Rows from block 9 of the encoder of a small image VAE, named by matrix and row number. Rows with one number within an expert belong to one neuron, the router's apart. Each number is 128 + 24 x the weight over its row's rms, rounded and kept within 0 to 255. All counts start at 0. Numbers have three digits each.
Before each expert's rows are labels from the 100 images, of 14848, where the router gives the expert most weight on average: "top examples" is what is common among them. Only what is clearly more common there than usual is listed. The data: photos with spoken descriptions (Open Images, Localized Narratives).
# router: router (encoder.blocks.9.mlp.router.weight, 16x160, trained with AdamW), inputs 80-159
# up: expert up (encoder.blocks.9.mlp.up, 16x32x160), inputs 80-159
# down: expert down (encoder.blocks.9.mlp.down, 16x160x32, transposed), outputs 80-159

# expert 1
top examples: text has "man"; text has "playing"; text has "dark"; text has "lights"
router.1:148154138141129129135120186109134165123086124101130128112129131143101130140124113130130130101137072124117124128158108109146132153118128088103146101133133151149136134145139103121116134189146172150066172158146115153133115126124112092129152136
up.0:147094116098120148150126139117086125127188120096126117146044152152108131121141113108111127146161144137098143134143163118119112126128129128123089160135132128119163130134167145152145143052156102130096132144125137114131130134149118146128123115
down.0:141148119122108147156165093138091135154139098116118174110110148113126117113126115096119139164162124113106088156108116106102118134138099136143089097111114151141143157113169119162120165132121151098160122132121111144129157112137129091148145152
up.1:129091153106117133126126161128066147154184135140091128129123105127154120129119182128096129147106168135086126129096120134119117119115114137127101222111133150112100093118118139135094094061098144128125131099116122113109121140127108125117127147
down.1:117131173155116123126097154133142095105163156140137110160158112134103119107141154102112126123118112112140110085171122119122169136102146127144110157109126178108156154115091112148140094184148138110163131127086125140137137120112209113146106143
up.2:118114136120094121104117126134102102132242135106122130149113133138112143115158111137137153169125164123157111123127147140134128156147127169181134168158124113143124124146131169110154116110102145095128060111128135141130132126152130136123090150
down.2:151120130195103146171160136129105134152178154158134144124092126125117148129164125111105145113152180156162091112101123096176165088103109153108112194121126150157079139114122113123131132127129108130134088110077128150150131142079093121142136141
up.3:132137136126142128135146113122128109119213123131138125091099142100110124116107123123090113112101155126041102130121145121102122107134129160157130150089136090128162092104177109152139126068131146109125149147106112138169117129113131140138125116
down.3:112140160127152157114108146089096134067201137101144113120142127133120132115137146109091101107090178117111130172151146093119156142148157139131110139120145139118136105192142135098119136133129098164161129089107133107100142107119136091172134111
up.4:135139108141162121186148092139113124119183137145153116097177074141108118139100147122092126129104204142132161126112126120142131123104126177119103186124142152144137123111156122129127134079102116148137131072144144104114141098129145117107164141
down.4:141133150097114141127175130119168118144116119128113123166108123162109149141152108125116137094151095123096098127126143168144115142110155131094125142117151123106106134116113147091104067079110090141134152134126148160131145142117151181151095137
up.5:123086148156121125138127126141128097123233126136149122144131170129115130135120112085108122156114202116121109133123120113149131097120126147158096213149120137122153102126117139118185125017119112143129168131104124118153122109140136142142149116
down.5:096180102128123175129130127106141135087136147093164106104111157150097089121118146144149125112139142115121137176132124135178136123148141141156139160103128142139118131142145144100126118160099125144186151169135133153093121128157155190118132169
up.6:125114108158101133115137063139049128154174151122143081128140117105131117117121092088111137138103209126042118122148141125148115129078111112143120163126123129125149118087109125127113126061112094117141192153110144120082131143119136120104133150
down.6:139114138095130150114155121114122139130171136133099137081123104188096140128130139094129093169108120097120134175102113100125120160110118095134109146130106140138132135122146115122144141064057153128108123170128129088172112137105155148125141129
up.7:145061127115150124095099117119057113125188118159095106102146119145134162129139135153144112115120152128061135122184150145113147135075108195125111130098102152126098161142109099142101131059112090121154115116156135133099148145112124124152134145
down.7:118153112127118095131097163132138149096121120112085072178153105105096075120118158134158094102126124143161120151132136137115127140191154113104116129123107124093147134091125104149134105186165101140130130126129170101121120145153100164158110126
up.8:128103128147114135132115149136086169140177136141144148105130130124127093139071119112130129130111210103079115138113172105132102104120129161171137168149113121090131148115117119133133158047127141124127108140128182137136115135121128125159138162
down.8:107154108164166108123122107114120139130122178148159111127087093132152166195139117143137133144137127125117132078125144118160088102086135114117129160147165111105117140085111160117078155104143134160160147183183124160102132113126138153141120167
up.9:137110066110105118166127102132152098103234136179103159159121126097147128140087129087067130124111152112053126141106152095126123120117125153137099153124116085114121135125143142134118137057115114106122109118104144085112133142117109161171107133
down.9:104118108144144121133148111150151130089162097175137112081104139135133190164170094151150136132147089142136122118155083154112089112167133130140175145105101121141118125138142156117099152064161127136179140155141129143116096126130105117112158134
up.10:125093093122142124159131074148100097137184121133119132137154127103152133116141097144125117152132128092114133108170153178125147125122102133171130132142139115106121098129160137141119144100117079165141090112134107132090124130122118106113127142
down.10:123155120132094165160114109124200126089126117118138106145126127093106152084127155135147125131127152115133179118135148101110152119145146102179162088120095077149115086155124131132106163117125106128107133160137150136142112106182116080124183109
up.11:107086122115121143136133139125104148146244128144149137156125118113087096127134110084129108123113187131096118122122156129153100108116115104146125179133112113113126114099133124129131097009141112130129126120097152094093102134122107131137111109
down.11:120096124124168143102094151128102133087140137126142127154150163077119154135144113117163132153119095109153188166131149166113124142116099113128157111160138121123121192133111152105145172076122149111141128068109110146101135146126129143102115147
up.12:142141124189101119140134151109116118077216129120129129101110115111109108101121141133087119143105161109108146115125134133157137123146133146125100197136127126103126112122142162127133100070163141122152131126120126100084130136130145160126102131
down.12:119079145175115131132137068139141105145109098154126131118116118125129087134128169139164147099131107098104119140125127114095144120070158150142102071122120098126104112121147127138156134084135139119129144121147143119153119110127118095100142145
up.13:137128126143125126122137127132088152140247087114133133122125123131125110126149137124115121168119191114090134117083142131118094121121123105162088205151113118122122108135116126128139130000112113088110165125123120119129138123134133110111112117
down.13:149181143108117127130111127140108127165069170093106169114146127154122130133128153118092125124113153116107149165138153166141094099146120118165148173155114125091162104132116126114133095133044132159175152143123111139078176188120151117103128129
up.14:149140119132112115096124150125042119093216133101131121122088101124137076121113112118131147111135174147122139134125165127145116120129134124148135166154105107128136112116159146115110155093126122097143159121104114098139130124126134143164125135
down.14:135142120141140110178169191176146111089099095164141125166136135163108104123154145114084122147149119145155082063124086137156116109128133123099116118114087134142096113106138139139175142175135163105152148129118116135130136123119139119165151106

# expert 5
top examples: text has "guitar"
router.5:135165128132109141143113161107151194169078129137104111110143131136152139119102133115107120103150074122135145127153105087139129145148127093099153105121117164132136136138147076136103142203128163156068155210132107133121119131127111109143153175
up.0:142107125131126140120119082132075118122240152117137153139128111094112096116142138113124142125095198147086154134161154112141116122125138124159114162130122101104178121134122144128144139031147111113141147107136139133108142137145116133120146149
down.0:092177133129124098109127141136168084162144111091127125170154129144110089154133103139117117111135150137088158121142115122109137114113116133148126135158139147138108112116100095129101112135180137133159098136090149142096094146140108131152144121
up.1:112120113151136113118122159130083151117182115105146135132139102078128091141140137147134121132152179137121134130143129147127127135157119111139102162132153109153182172111168133108141149015128149144144130102117149119120140146114146151122143127
down.1:136127081164115136131120103160164134148171118147159075143101110121108170121155116128142132133135081108119106129110108091130114125128128102129143120097136154082119125148099098107146145101141125107127126113144131148075137149096132141163132137
up.2:125125128100117130118132123117073136113235145110120089129086153113154069136144119129135123138113168109053145115102142146140141149127115117180123146098114109126127100126137116109112104074150131146107127100120117132122119143129130123100116127
down.2:116104189113139127119087132153108089138103184112122171137106145118139082126121113121119150129139172139127158126125119149130134124121122159122084128071138154135119116083108103143112076145112151129148115141134100177086143156141102173098120105
up.3:103119129117167157137149106123077088115211110152135101132133145125127145133134115122143103130122195128102132133114146122133134146114135101169095153120146099119136161138131115128096133047100120150108159115127158127122119127147162137152105125
down.3:131098093118135104171146163128159140162121188094144125104079121145105087149116136138139132142120119140106109121131110128100138149091140116160117152106100130121145118043122144128111131166101146128166133133127131110142132158126150155062136157
up.4:101125145122151122112119121132103091134241134145156125121118132127105077111145124150122142151094162113064151119163151124132116129124130171123112165150149059121139123153136129133138075084142122131115097117109130119147138131139133135130109118
down.4:134111129177121131111131081140150129144146079136141122076164119146158171171097135092111104140131129113139149119106118137141093160147138119095114150124131081109147118138141103145147141116072142144134128146144123112151146145127109127126152109
up.5:133099123131106122109129153128099112137255130104122132120126111114140098136133133105111113133123213142099123133139145133127133141140133135155119194154122112120146147133124117138113113004099128108130127144143129129101119105143122123151137125
down.5:108138104120136090160139094100100128105121108105173102155135146126114141151101178143123142157148132141156152142166163160139141126158131136105120161159179162156129107147114127171144126132116128114199126157155122120124127141099087177137118139
up.6:158135127121144115123127107136104120112207135132145132108128153124120093125107129123136122136084224143030112122141142105101161119155137145186116153117124124134120102120168144157141155044104085133138149118100089084132127101128139125162116116
down.6:123132123109093103150127082116139090102124116111095134125147108160102109143084135118156116110119100134118133131125140138100125168125126113110134163099115123117158093126095136148094140131150151121112135173116193095137104121137115183163134121
up.7:137119120133143124117119155119086114088242129118132145144070128107117132123128104142114145136131175162146177135100179122132173135114126112121115167128137107117116108139145127142087123077129142113124102106138141134109135116123124122130089129
down.7:106118135135120110116150146121126151142112136131137116146173151147132085101105145117114146103149141148125095054153119112147117118182130162125114129130111104222089150117118127130177121157152145115160129116140105178123129135183112083161139147
up.8:168073151135137141135110140105069137139196140107145109143131178134123133109136126125133114131103205113117104119129143145096122086101143165165134180099097143119128119145117117108150138052102155122157148125121145113112140160131121139112109149
down.8:134115143165178103092155115142103100155126123131107169118088137118128130150106125131115140140142113117070125135118094135158120128115122113107131102133109150154139127073113112135127142155131161104105167122146142124157109160068144147119105169
up.9:169104138119156136108121113116112125179212115101136159158108126112121127121107093140157124163096176103120128122149167159129131150103105148129104158132106142138100131097116137142133090061120068150132108118141113138136121105170120091121126148
down.9:128113093148092117143082129140136146095108145110127143130155146100119094108103121114119094044165178100094115143145112104135105136125127141105146137159148100112161153156155117163103112127161126136123130142108110128168116093117120092117137142
up.10:130132129153077135139140140129083133117201117149132114102083162108159139124112099093118117127121187119063128128122111129114096106133112167173117182140125118111124093100111146146106146044145107132144205102141124091113108161137126142158142153
down.10:109158113136104110138163128152134091140129122171131103121134111143145118117091096164116151126166155175158151098164148112138127121139127153089122160117105117110095145109123148162117112141165139153101104158153118155121106143171094162100139144
up.11:137067108130124132130146114139076148122190139117149109149066113109147105121129141105128117149126167105151100123101121109074145106132115144181128139124121068141129094072170113153132121061132128082144115132119130095106151138120143122098118131
down.11:132139155107121169129141097119101108140159139118133135117154109156115172119158116109087126147127159138159135144142112097116142129071164116112112142126138099147157137156140158117119104148097114135155114165109147146153149185100135153128116105
up.12:133109134121106136149119154133091107123255132096146130102118093143105130127135107138121117127137199123069139120161154114124135134115120161160121166133133099130147134124158126121141127025119118121115114105134135081149143122145100125142153110
down.12:171125122149115133079098100116145130143116151125139189189113123121132105115140139132106128125127128126107110144086140140134139147097121146140124139128128139111130106128128123108127108153089131123135121132145123110210155096132160113153098167
up.13:091151098135126102135125116139094125109222118058145104174143150141136109125106139133138113129090196120124119131149158135151126110147123148168118166130117107114144117148119147102128147047130150151111104137138126137140121120144134126118106117
down.13:089115158153154146127128094124123129175102106120167106208091140153170111101100145149090103143153141126135121145143162166120117108143117134101153118125140151096121119091157084132155098142116118160173147156130142150149149096126181119146080146
up.14:126105118102120135127144136121100125117233141119135126112051131130139116117151105108155148141103224130065151134162129138129119112115134149160104176144131120114142115117138143149138128000136114104116119120110140109159127131134129138119133129
down.14:123144122088115121139141129133148145138138123109112124177161122137138131127125155119103121104135185123134055168126117122114105120108125147168060098140108128130136101098163106136127114121108138119216135090129135115162150098114155146148134124

# expert 0
top examples: text has "lights"
router.0:139181121135133123138109193115156153133075142104137131112143136134108126112110141121099102093119061124139140156146116114143120158120126060111155095125102130144119137139142097139121123224152175149074134186144135140119115114138127119151155143
up.0:141125105137132129135159126127120111122212118142130150133129132127120118120130119099114100148145210126069177142118138141112120115170140147151122165130128137118118129075152146138115126069157151115124128109130150104113113165142157116141136141
down.0:156139126088105135138077124116151140159143104130156131085141127123116170138107109120114095128077088111169128122131166145122130138151151123122116086116135189149129163154154139149127115135115084132142176157142131089092124124142127149102138096
up.1:139105131099140147136145130124047114125204137126123117123100130135115149117169128082124135154138136095055147108158117120119118115127112112163166158144125123101137133128159139106128150067092138132103139118132125103126134127139114111131135130
down.1:162132095068104149150135154139134141175132151140104121146115135083114139142122144090143103119130114088145087117112103113164122137133116137121118119133127125136149206099137114108150130120093125102121101106131106149120139129094097152085156119
up.2:113164100086154140118129140116093107127229144111142110139119101114123101153145144115109108148078180086041130107166180128150118132097118149153114161143147159158125137114110132108128144080126123135158136133096124121133119144135122133147122121
down.2:122079148096148133142131245136089124167158142145114139151140130112134123147091099089147106111126168108154110148101131136120148116101083146139167138103107139141120113119120097157106133136145153122154097133100151121140127174127131124135132124
up.3:143087147128110110139120119140093126131192105133145129151139172116133119150114113124132129126173169172131144136134175153132159123138134136128119136109118110146103150108149107127151135017144140154168126134147135122124130111166156129129132147
down.3:096091168111136116123126183135128152122147146107135121175114121132105116123109110117145137128148152118130140112102131105160126105109104156144160112095135128134128199090181148117171096159088134121171077103088142130117126108119158195148133135
up.4:133109124170109128122111145120064108119240156111137137162169119129134100118110149136124105121125119151079103124152158138161128142114118138179076180141126102139152125148143125078138145057142130163136138148124141121127144108124137136120132122
down.4:105124119078115159114142133135136129118110133167124128101128138111134126137117140109128132170106112121146091144140136102097131135112137120172166083092102137116136095105141118138185168156076147105134161126151104128145130114105142123118133119
up.5:158139115113128115139140128138148130115158133131121105155134146123152143136126123118129128140148196129091152123104126124111130092133124120105148136129136119125146138128161114142119127040096079131126194116133108122112125155133134131135148137
down.5:147131124082105132142148128108068110140124158098127110151174122135113074125094109116136094151086135098122174130125156097088114169122119133108117123119136135119166122129127109143122121137061140125184092188148105070133105133137130149143134117
up.6:175119100096092101133110131134059129105225102135121136116113137114144130114150137117129145134099171102080132146142153126121124119132124147153110180125119124121129101125153136139120124058108106143096122107139140120091129140154114138128138158
down.6:083137146096155168111160192128108149080137107175122159128126167111129134139128107122092121115127139153122124133144140116126139128144102121141122124143113131150136138111118121141137087171117146147113113105131099124126099142127131095120119118
up.7:126113124146136100118147136119099125110222140146091143122144157107139106122122112142094142139124230108104103142142129140142125126122110113167150184134107149118134123131131126119118137000123096135147162104124113101125126158145141136113124100
down.7:123130135131158132096086125125136129113165100132152107098137094162116149111131157124133100074092162146139169142124142134123119128114129136145097170134147129161152147146119096088128155140153109138077116156115119105164105091113099093145126076
up.8:153095118155138128133132137120055114117235098069121146119117105122148124144124121133130131135092181095123140117121128125105123131124145132150162191125115117130128130104178150139167143063123113144119154108110132116162159122141108104149129119
down.8:127126123084112095137092168110094150121118140159130103120105169107149152096137086155139135130132121159149177071123117162109138104099121143142146151143144117126141127118146154162119085180149148104131128089153146132116127170108059116092104154
up.9:114107114123148151138122114134096103127255127111131118119110144118132127121117132122144136147103226131108147126143120117107131131113147136157106181115130145122130120148129151117125131000102108134137124128125131109120131127133128118122117133
down.9:157110137147201109127114159116146136141111150094099156145124118101134126137120143120135169133112149119120109135109099139140113103203180113146150135144138089135110124132148144133135111114000130144133122091124130124088137147127138108132135099
up.10:129068112120121135123117124134100156121255120126154124111135115114113112128120127109137130135110201125100094117171156107106105119119109142152138173148123138131107111143074127131123143043149112126120096118121132125128124139136133126115128139
down.10:117131140175147138122134146116150135086144112123108165135120110152110125106119153114147094136096126112104134135100137105124106149141115095122139122140148132125116090117113125130067118049122139117081103087117147109130087118089169177133098143
up.11:080183130126126139112131156135141133118233128143130089095135123135111124117135135130126122142108194115095136114144146130197128134132112166171115149135121118138111124132171151086118116069123140158136162136133117104123134100142118127110118118
down.11:141120130121160114119069128097159117110101126144119111099138141097141130124109139178178114125111186095114125104169174115120102137116144104181103113149118116083120094129170134152114134110181155139140146096127119139187100090172145081114138114
up.12:133128131103139109137117133139105113115214129083143106130111131116123083138108152118119125131126178106084140114130148127143117132102136152216135185115134127133127111129116119137126107040142108124145146100122138114091137122129131130128120121
down.12:168120100156155114094089102090135146084141168108125200163147145104085086107128160124091160091170097146131143189116100102161113161131139107129089101146139146096125128123142150106126137182090128149102112092109120115097131148121128156113119126
up.13:155123120133154132135129132153121128138225129155141117158098158134132089133120159143111128158100159104058100136159156123122142115131114155167115155134128136129134116131132121117162108069164095104140115108132125059110119111123114130141128125
down.13:077142134130134118130118172127090115140095144072116160143117125098134130105080146133143087122098138094100167112096107090097109163146115108149127099117113105122180108118125138135127167098120165101116111159120132094129074129151121167190142100
up.14:147144111117130110132107101128101113144237132138143118108114110102143124140135133109135124142099171115084118124165171128120122102122136141168102195147144117129149097143129145147111113012140129114158130107170124132123125146128112121128119127
down.14:144092099153111143123156107126111132167153133152130113040121108130119155159136124132111138138112122104133124167117140124136098101064133116143137136170132124119142098118117116140168175143133143149062109101124146156146125155065127102129109112

# expert 8
top examples: text has "white"
router.8:145160116132137141140107189094150146147083132135124105108158159111129123111103119116103103106128083091111141113152134084102123138153113111103161102119105143136124121143151084153110122193131138146090148187119119123119120127144136121126164149
up.0:108110126144134117114123098131107138117225100139143141146089139098118140114164143157107113141111200126072151117143140170158099136123125120181122163094128110150131138118109129124119141000142145131148164109121161161103133119103126117135132129
down.0:141161118078127181129117115124132144157125158114154115153055121146167131133126134138185130140148111118135145180095138122140094144145124165178122133163128107123126140145128134128119161111136149115100162109157152146123147117119151115145144179
up.1:169133126114133136097136165147070124148240102122118100122067099131136123112149121141135152132135218155098121134101134126121135138125135140125116158116138111128118127123133122123144116046114144138121161107142117139132136152146112124130119106
down.1:093165133126126105136120147123128161112089155085134155134129154130144101128081116139122126132144159109132105136113121130181168126154135134089123174127117185120102159113136107150125106156167200115093115124127117103172077165149156122158137130
up.2:097178116126103133142131131125137144133212111125108121082094112131108153119141120147133137139158179117055111120162155138165117146151108140187145150161137154135153118126144180115136121107170154165114106113125141092117139136151134115115116151
down.2:105150153172115167157151141143129133106171123166143142087108123193092182113164111105122122123121142151115087153084124122131122131148128140100147154122111150145102119125119129110090131058139109119093103099094135137137115143083127151135118122
up.3:132109110129132124114122127127113120116255133135133122144087111136149123135145131125133128139099184130095150131153145144131113136122120130134117173139135110125128098107141087124125148020121144119117141140153117172102123144146130126143139122
down.3:149060112104095129121132105135148148153110137139112154087113148120150142147167134146157140144115074127147121155121140134103110130167151139089114088189130140147116154137109109119149122118101132135184136080127107134112102155151102087111124135
up.4:134123121118125124122136109125097122115169134101112124133121168107129101119134144132116125112103213149094145131128160141109112120135102123185159151130125116132158114143155152122071114000131142138150135167117148104115107143148133147123130117
down.4:114123122111105123090101156131129143117123142150085137137124156121124169113126106092138123095132130147175176165121134106144174139124130110098137108140116118149132112151090149158129157179119158105146149101148132112151101143139122081109130122
up.5:131129128101122126114106105147084084117248126124113097129104147109113109126147154133134127142148186138104127125134147103148130139108125150154150155141142149116140126134127135123122125073143102112136162120161127144143136165161128129102127092
down.5:124173116135141147157111135151105137127148103164141074115162123129110117173179128145145148169140091129121154155150135125130108094132119115115140102124117154139140149099157120108128099124132127117093144098117118151152174128121183108161110114
up.6:139141126140128125126133112134113149128219134134149119114122129127124122132142116117112125134124187124007139126193164135138140135129106144124130154128130157123131103127117120138102138084109118184130177129117130164102130132133124129117135128
down.6:152126167116130155119128132132151145161188107164170124142117124134108161126159132134103124086162155143157105139138149120152170087112144160099124150147133132165110142146131126087142127161120065147115112112086095146140150122100095104118131104
up.7:143142129123119148153134125124091094137175127116145114105111165135111145109109137096144115123149168143085164137116132115130140119129135146145126189102121138122140171146112141117132101074130156108162165146162117128128139155118127151131123136
down.7:124143135136133118128092131133122124100157124105131114135141160125161096109149139119106127123130102125098113159115076139155141120170151173087073098128152101147139158175099098118127171189133079124089168117117138130120137158121100083190134109
up.8:119047128145143126103106090142086145121217128171144128119075107129133120149123135144115113119123147117092116118177153127067120118101125139185133154126117108135114118144104126133132110086140128094127115114140137108133135133131138111127128126
down.8:110124148130116127115128123110119095126140113089151124115088135162123125149108141125147112151095114092101143131088141130115102164133132122140130133151141124145126113137137151126113137052101137122061134159145107083138109115110169087150144104
up.9:142128153154155106159123171129087102120191163137133143136108127146145077162126113155127097147139158150128124131196146115133098152119109133119117184131120130123154137147120107111130139017134140169152148079114134129163124122128105166119098116
down.9:067092138141119118113107115093175142134120121121145129146107121057120155133117127119145095132092141069114146103130124116116080172082137135158132133090111110145123165108129140127174150088155159119082099097131141079123118113137138155136114147
up.10:125125136123139147099141141136110099158193114137139128154070176134127126130147117146138112138154184148129097135164120152117106124124109101138124152136135135131102159115128129125131140079160126122144142132114105127175117149130100109099118125
down.10:133115118124119141143130097126156145137094145133140101070133086160075113099119146116124141147124142122148110141109124121126150116127135130071122162157119131127138106136131122087140121166133090137154118132104136124136160141082107114107085138
up.11:145113114146133130119136124132133125128204127052128163155089109116138097141199084125129113129150171135096135127143122126138114145100118159143106141124137125104116122126093104134140127011142129090108145127124145139117130146129127096122100116
down.11:092134084098131113129196100154190120104129093140093150113142152124117060113145136117140127145109083110093145103130123139058122148103115161140105121106121136169107101099110113135113145096096146117085149128142172134106159162140116081135125133
up.12:148131123119097120102115113126164156144187136123136139143082128100127127127128120110135142142153104126130140125091154131081129135150120101138142133114138105125178131111124132135128130071078171126134129138140113187153121131124129126121123131
down.12:146099132162152116127134126129106140109191129117148141100122147147098127115177144133132117101148094137101118113136098147142108134142110147079144109128152126134130164121133124150127127070109116120007106098123119134105120109123131146161145096
up.13:118115140120125128131126140138120099148246121080118122091154145144103111137138105115115128121139179123083118134159126124142095145111139184118129157109115129146115116138145132116168117000122144130122131118124127138142107136131120096107142126
down.13:138134122154148146120111126115114150120135126095165139097095121094139149153086143153160108109104133093107143090072093147129103149127119114110130136160127141107166133154145131166158132133107164090146110193153073109128139095107159107133152153
up.14:153102134115127127112131120121116101154228145126121130124066159118120123141161145148143139143114156140085095121110116115118136122123110140201147171117144073164135086144140125116136117043130163133148127092137110145117132106140098135135140101
down.14:187101151098133122155155161154125142167170115120096124152150167159132125102118115142104141087157126110135120117179137135110192115141145182111154135114111143153130132132128127127142130135145115132099125137104145128122163175148064125136137098

# expert 11
top examples: text has "water"
router.11:147156129134115153144107172111146176150078127128106128106148135127137120102096129122091116094130084090125130141154125089143136137121131097099167099117106161117126121126145080126110140207142152159074148204128107138111133121117117104137168166
up.0:105117103151124148093144156128072152143228138140112122141109121142113098164132141113159117147107174112119125126183113104114134136112128126171121152126097133141135146151134128079152165066092157130133136088155106171148137154161105121155148101
down.0:128079102106112111144106128126120140155083128140115066108130171088124136142118116145155103131126113134117144135168089137162097111143120135103120115167105147139118157108117124141138143104206124123096168089118146151081096109129075130123152105
up.1:096145124152122157091113102137074133099231111126134153154103132156134111112135127135122149155077171147075154092097158145084117134158123136129153165097145136105149112119100122139125101036127108125091119155124112160148114133113128129126125146
down.1:138098133135132133135160118144128145097107156119099144080138130111133123134148180094139142151132088099155066101105121121112132147116150114155088154060117155101142098101104111107140125146111153151228140161160143106135145164118160134088144121
up.2:137129132133134118141117132130093110127255117147142113138090128121126116120136126121138128149108200109099127131137156124148123141117125134165126178140137133129144153137110139128129143000105101105111105127102125127124151125133124136114135113
down.2:119089159142113131095118109162123108151145140174145119107094144137134123133163110154110160146144156172148133140149131156168122089082145147115127121154148122113110115132130139141105130143198102120089140084130113171162150132123115096115116134
up.3:135096109128125161129114101098117138130212136108110130118113136098140129118129177093106126147082190146079125118128093156139146122126117139096124155174139108121143131111161168122132136046099091094156097086145120109124122137157157120150128118
down.3:105097152130127154096132121137056123142139170073139156114116138116118075131102131118102114113112154119112145102101158111152111153135112124164083151103140118132152119138124093131136142158101153114160105117103128111157127130126124085126100138
up.4:125148139135116140138127137118071121120217111146130146142084122128121113125158138136139089132149152167053130125161157135158123128139143154158140174126149120122157116111149142123153145060154165126146148122098104092141128115140142143113116143
down.4:176101145130076130150120154119108164096162160108135156106145112144141134124114116101123134096129141139156157083131112138091136140130141134128095134099118139136147132123130135136127164169088145120069110135124126124156138155150096135125176104
up.5:134108119136149144125138149120104118136187135144157137115111131121127077162143150114110114120129201116165130121161140135125113144132144129157161145129142113151116142137132148122132137070158119130125092114129129082135136151134108115142165129
down.5:105168131143165110191147051111131098127140138100138122060119116135120102145153142137150143126136111090094076135142156130126107144142132142117095115078128134121126149141097126123152119171119094150172137178142150143078126115136148127175120136
up.6:158091147085181125097117104143099150120208122075126127151104159116139078117134109151154130143138172127096122113179124144114147130111111167188123139144123118144099133167108153097134136090168125158144140092111125117126143140109145124123133084
down.6:112169141218136120143155121135096129181095138125084166115129139092143083094114143094100162123147113112098150128114127114183169138130147143106127121096100136117108142116115091151158145173087124133174120114121129140117165158113149113126140144
up.7:137125119143159126151116103110110142128189116158115134115134120112158154129103169158081114122105156140095126129163162122151146126130116148137095130078131081150154117103157144114061104050129132105150122136149157144114131118117132118111148165
down.7:118122141125123137088107130108148115151148135141159155127109142101127124143100116151118134111133136099126115122152128094091143131076149136181137114161136151148107121099169129111155127091114140123135133059102113164099173102174137132140132113
up.8:139110141123120139152113134118125150155171140103135101125124146132133136109130143107156136091126182123049119131137167147134112113102125138142106171099112115140109086105160140129171121059136111147121085173103143082107145125102108129142140120
down.8:107130120112127169137122171121138102151088140110103115136104114106108145152092112112142118149111161130134123104102141127154162122060105112172143149099134100101123099154133114110107100149126153131179111132147131120183128112107166140074121151
up.9:126090114144123144126146135128102054139215141149101127148128147103130147135118152110128119116057158121042108127152115110148127122116135156167101201116147114141136108143135128109134114070132123106159145107134096116147116135126118133141118119
down.9:119116124100183129163079144113168107131109137096139125191131153123138100094126142179110106112160138120122111102147139149117168122163139123112116152113137076154149083111105156122129102114141092141129147163132126160131098145119138135093155132
up.10:135089115111124122126130122135068125109216132112115153132108096118131129127118114128131132123089186123087144123137126129116122128152138115143089155154103126147125143106082119151141144023101083124183114155134144166137132093160131117145136136
down.10:145072138118110130142091107119126127073149109084117146105146103178127168131113142126143095183135132127149133101113129123131108128120137147132095069124114066146138140136144136132095113116108139121148085145114124127114120064119097090139148118
up.11:126162166145112141137135159136111106149190118132148129106113110147115124136157132120157136135148184114158104134101118141110122143135142122151105183109142129122159128118167148146174129074138169081092136134151138149173155121131130139108126124
down.11:115133130162115114160119167152183113124104133150108119094122127112149115143121098162152157178144117131119129067130119128149113113145144152119150110092130160198102159074120120129159138139139161100085149128144133166144119171134116111170153125
up.12:116111113125129122135110140131083126136203134126106144142108119108104114130130097163137127127156169153113143125116159130097137134112104126131117191140111181128131129107123121091160126027070149162093156131104113104115131152127133141103080143
down.12:134080134142132135144140098120172154110156119117123143129130132107139115127144135125127116129104130123119130160116124113107102129078124122140127137160142122200132191110143123152155129091179138106108089104078121118133123093148099105138116133
up.13:125096115158146120104140122149077144115227134110138112112101151126159108161120138164120119133140161108154099130180133130140134135118123126128138171104147100119106127136170132119155125054145130121104148115123132107141119147161130142105106102
down.13:082115132081092129123142111121093096168118132101136164168116153131129105129094082174144111136107151120138198193125136131113149135142091139104092125133145127139118094117126118151117131115133137141095151124149107104129129145098140111093129153
up.14:117131116114096116098125118122108142121204107105137112089150083146121115144109124183117153137083141128112146130111157163120135114145119115180136138138140134112146136122137151116122109029146078132126129118124159125138113114143102155151131138
down.14:131129115110102103132124165120133131097141107153104120122140139153142127120123117116145125111124166155150139182164141117141169136163119145091088135133119133148130132152109106149087127141135119148106120147130136127130111144132115095114142122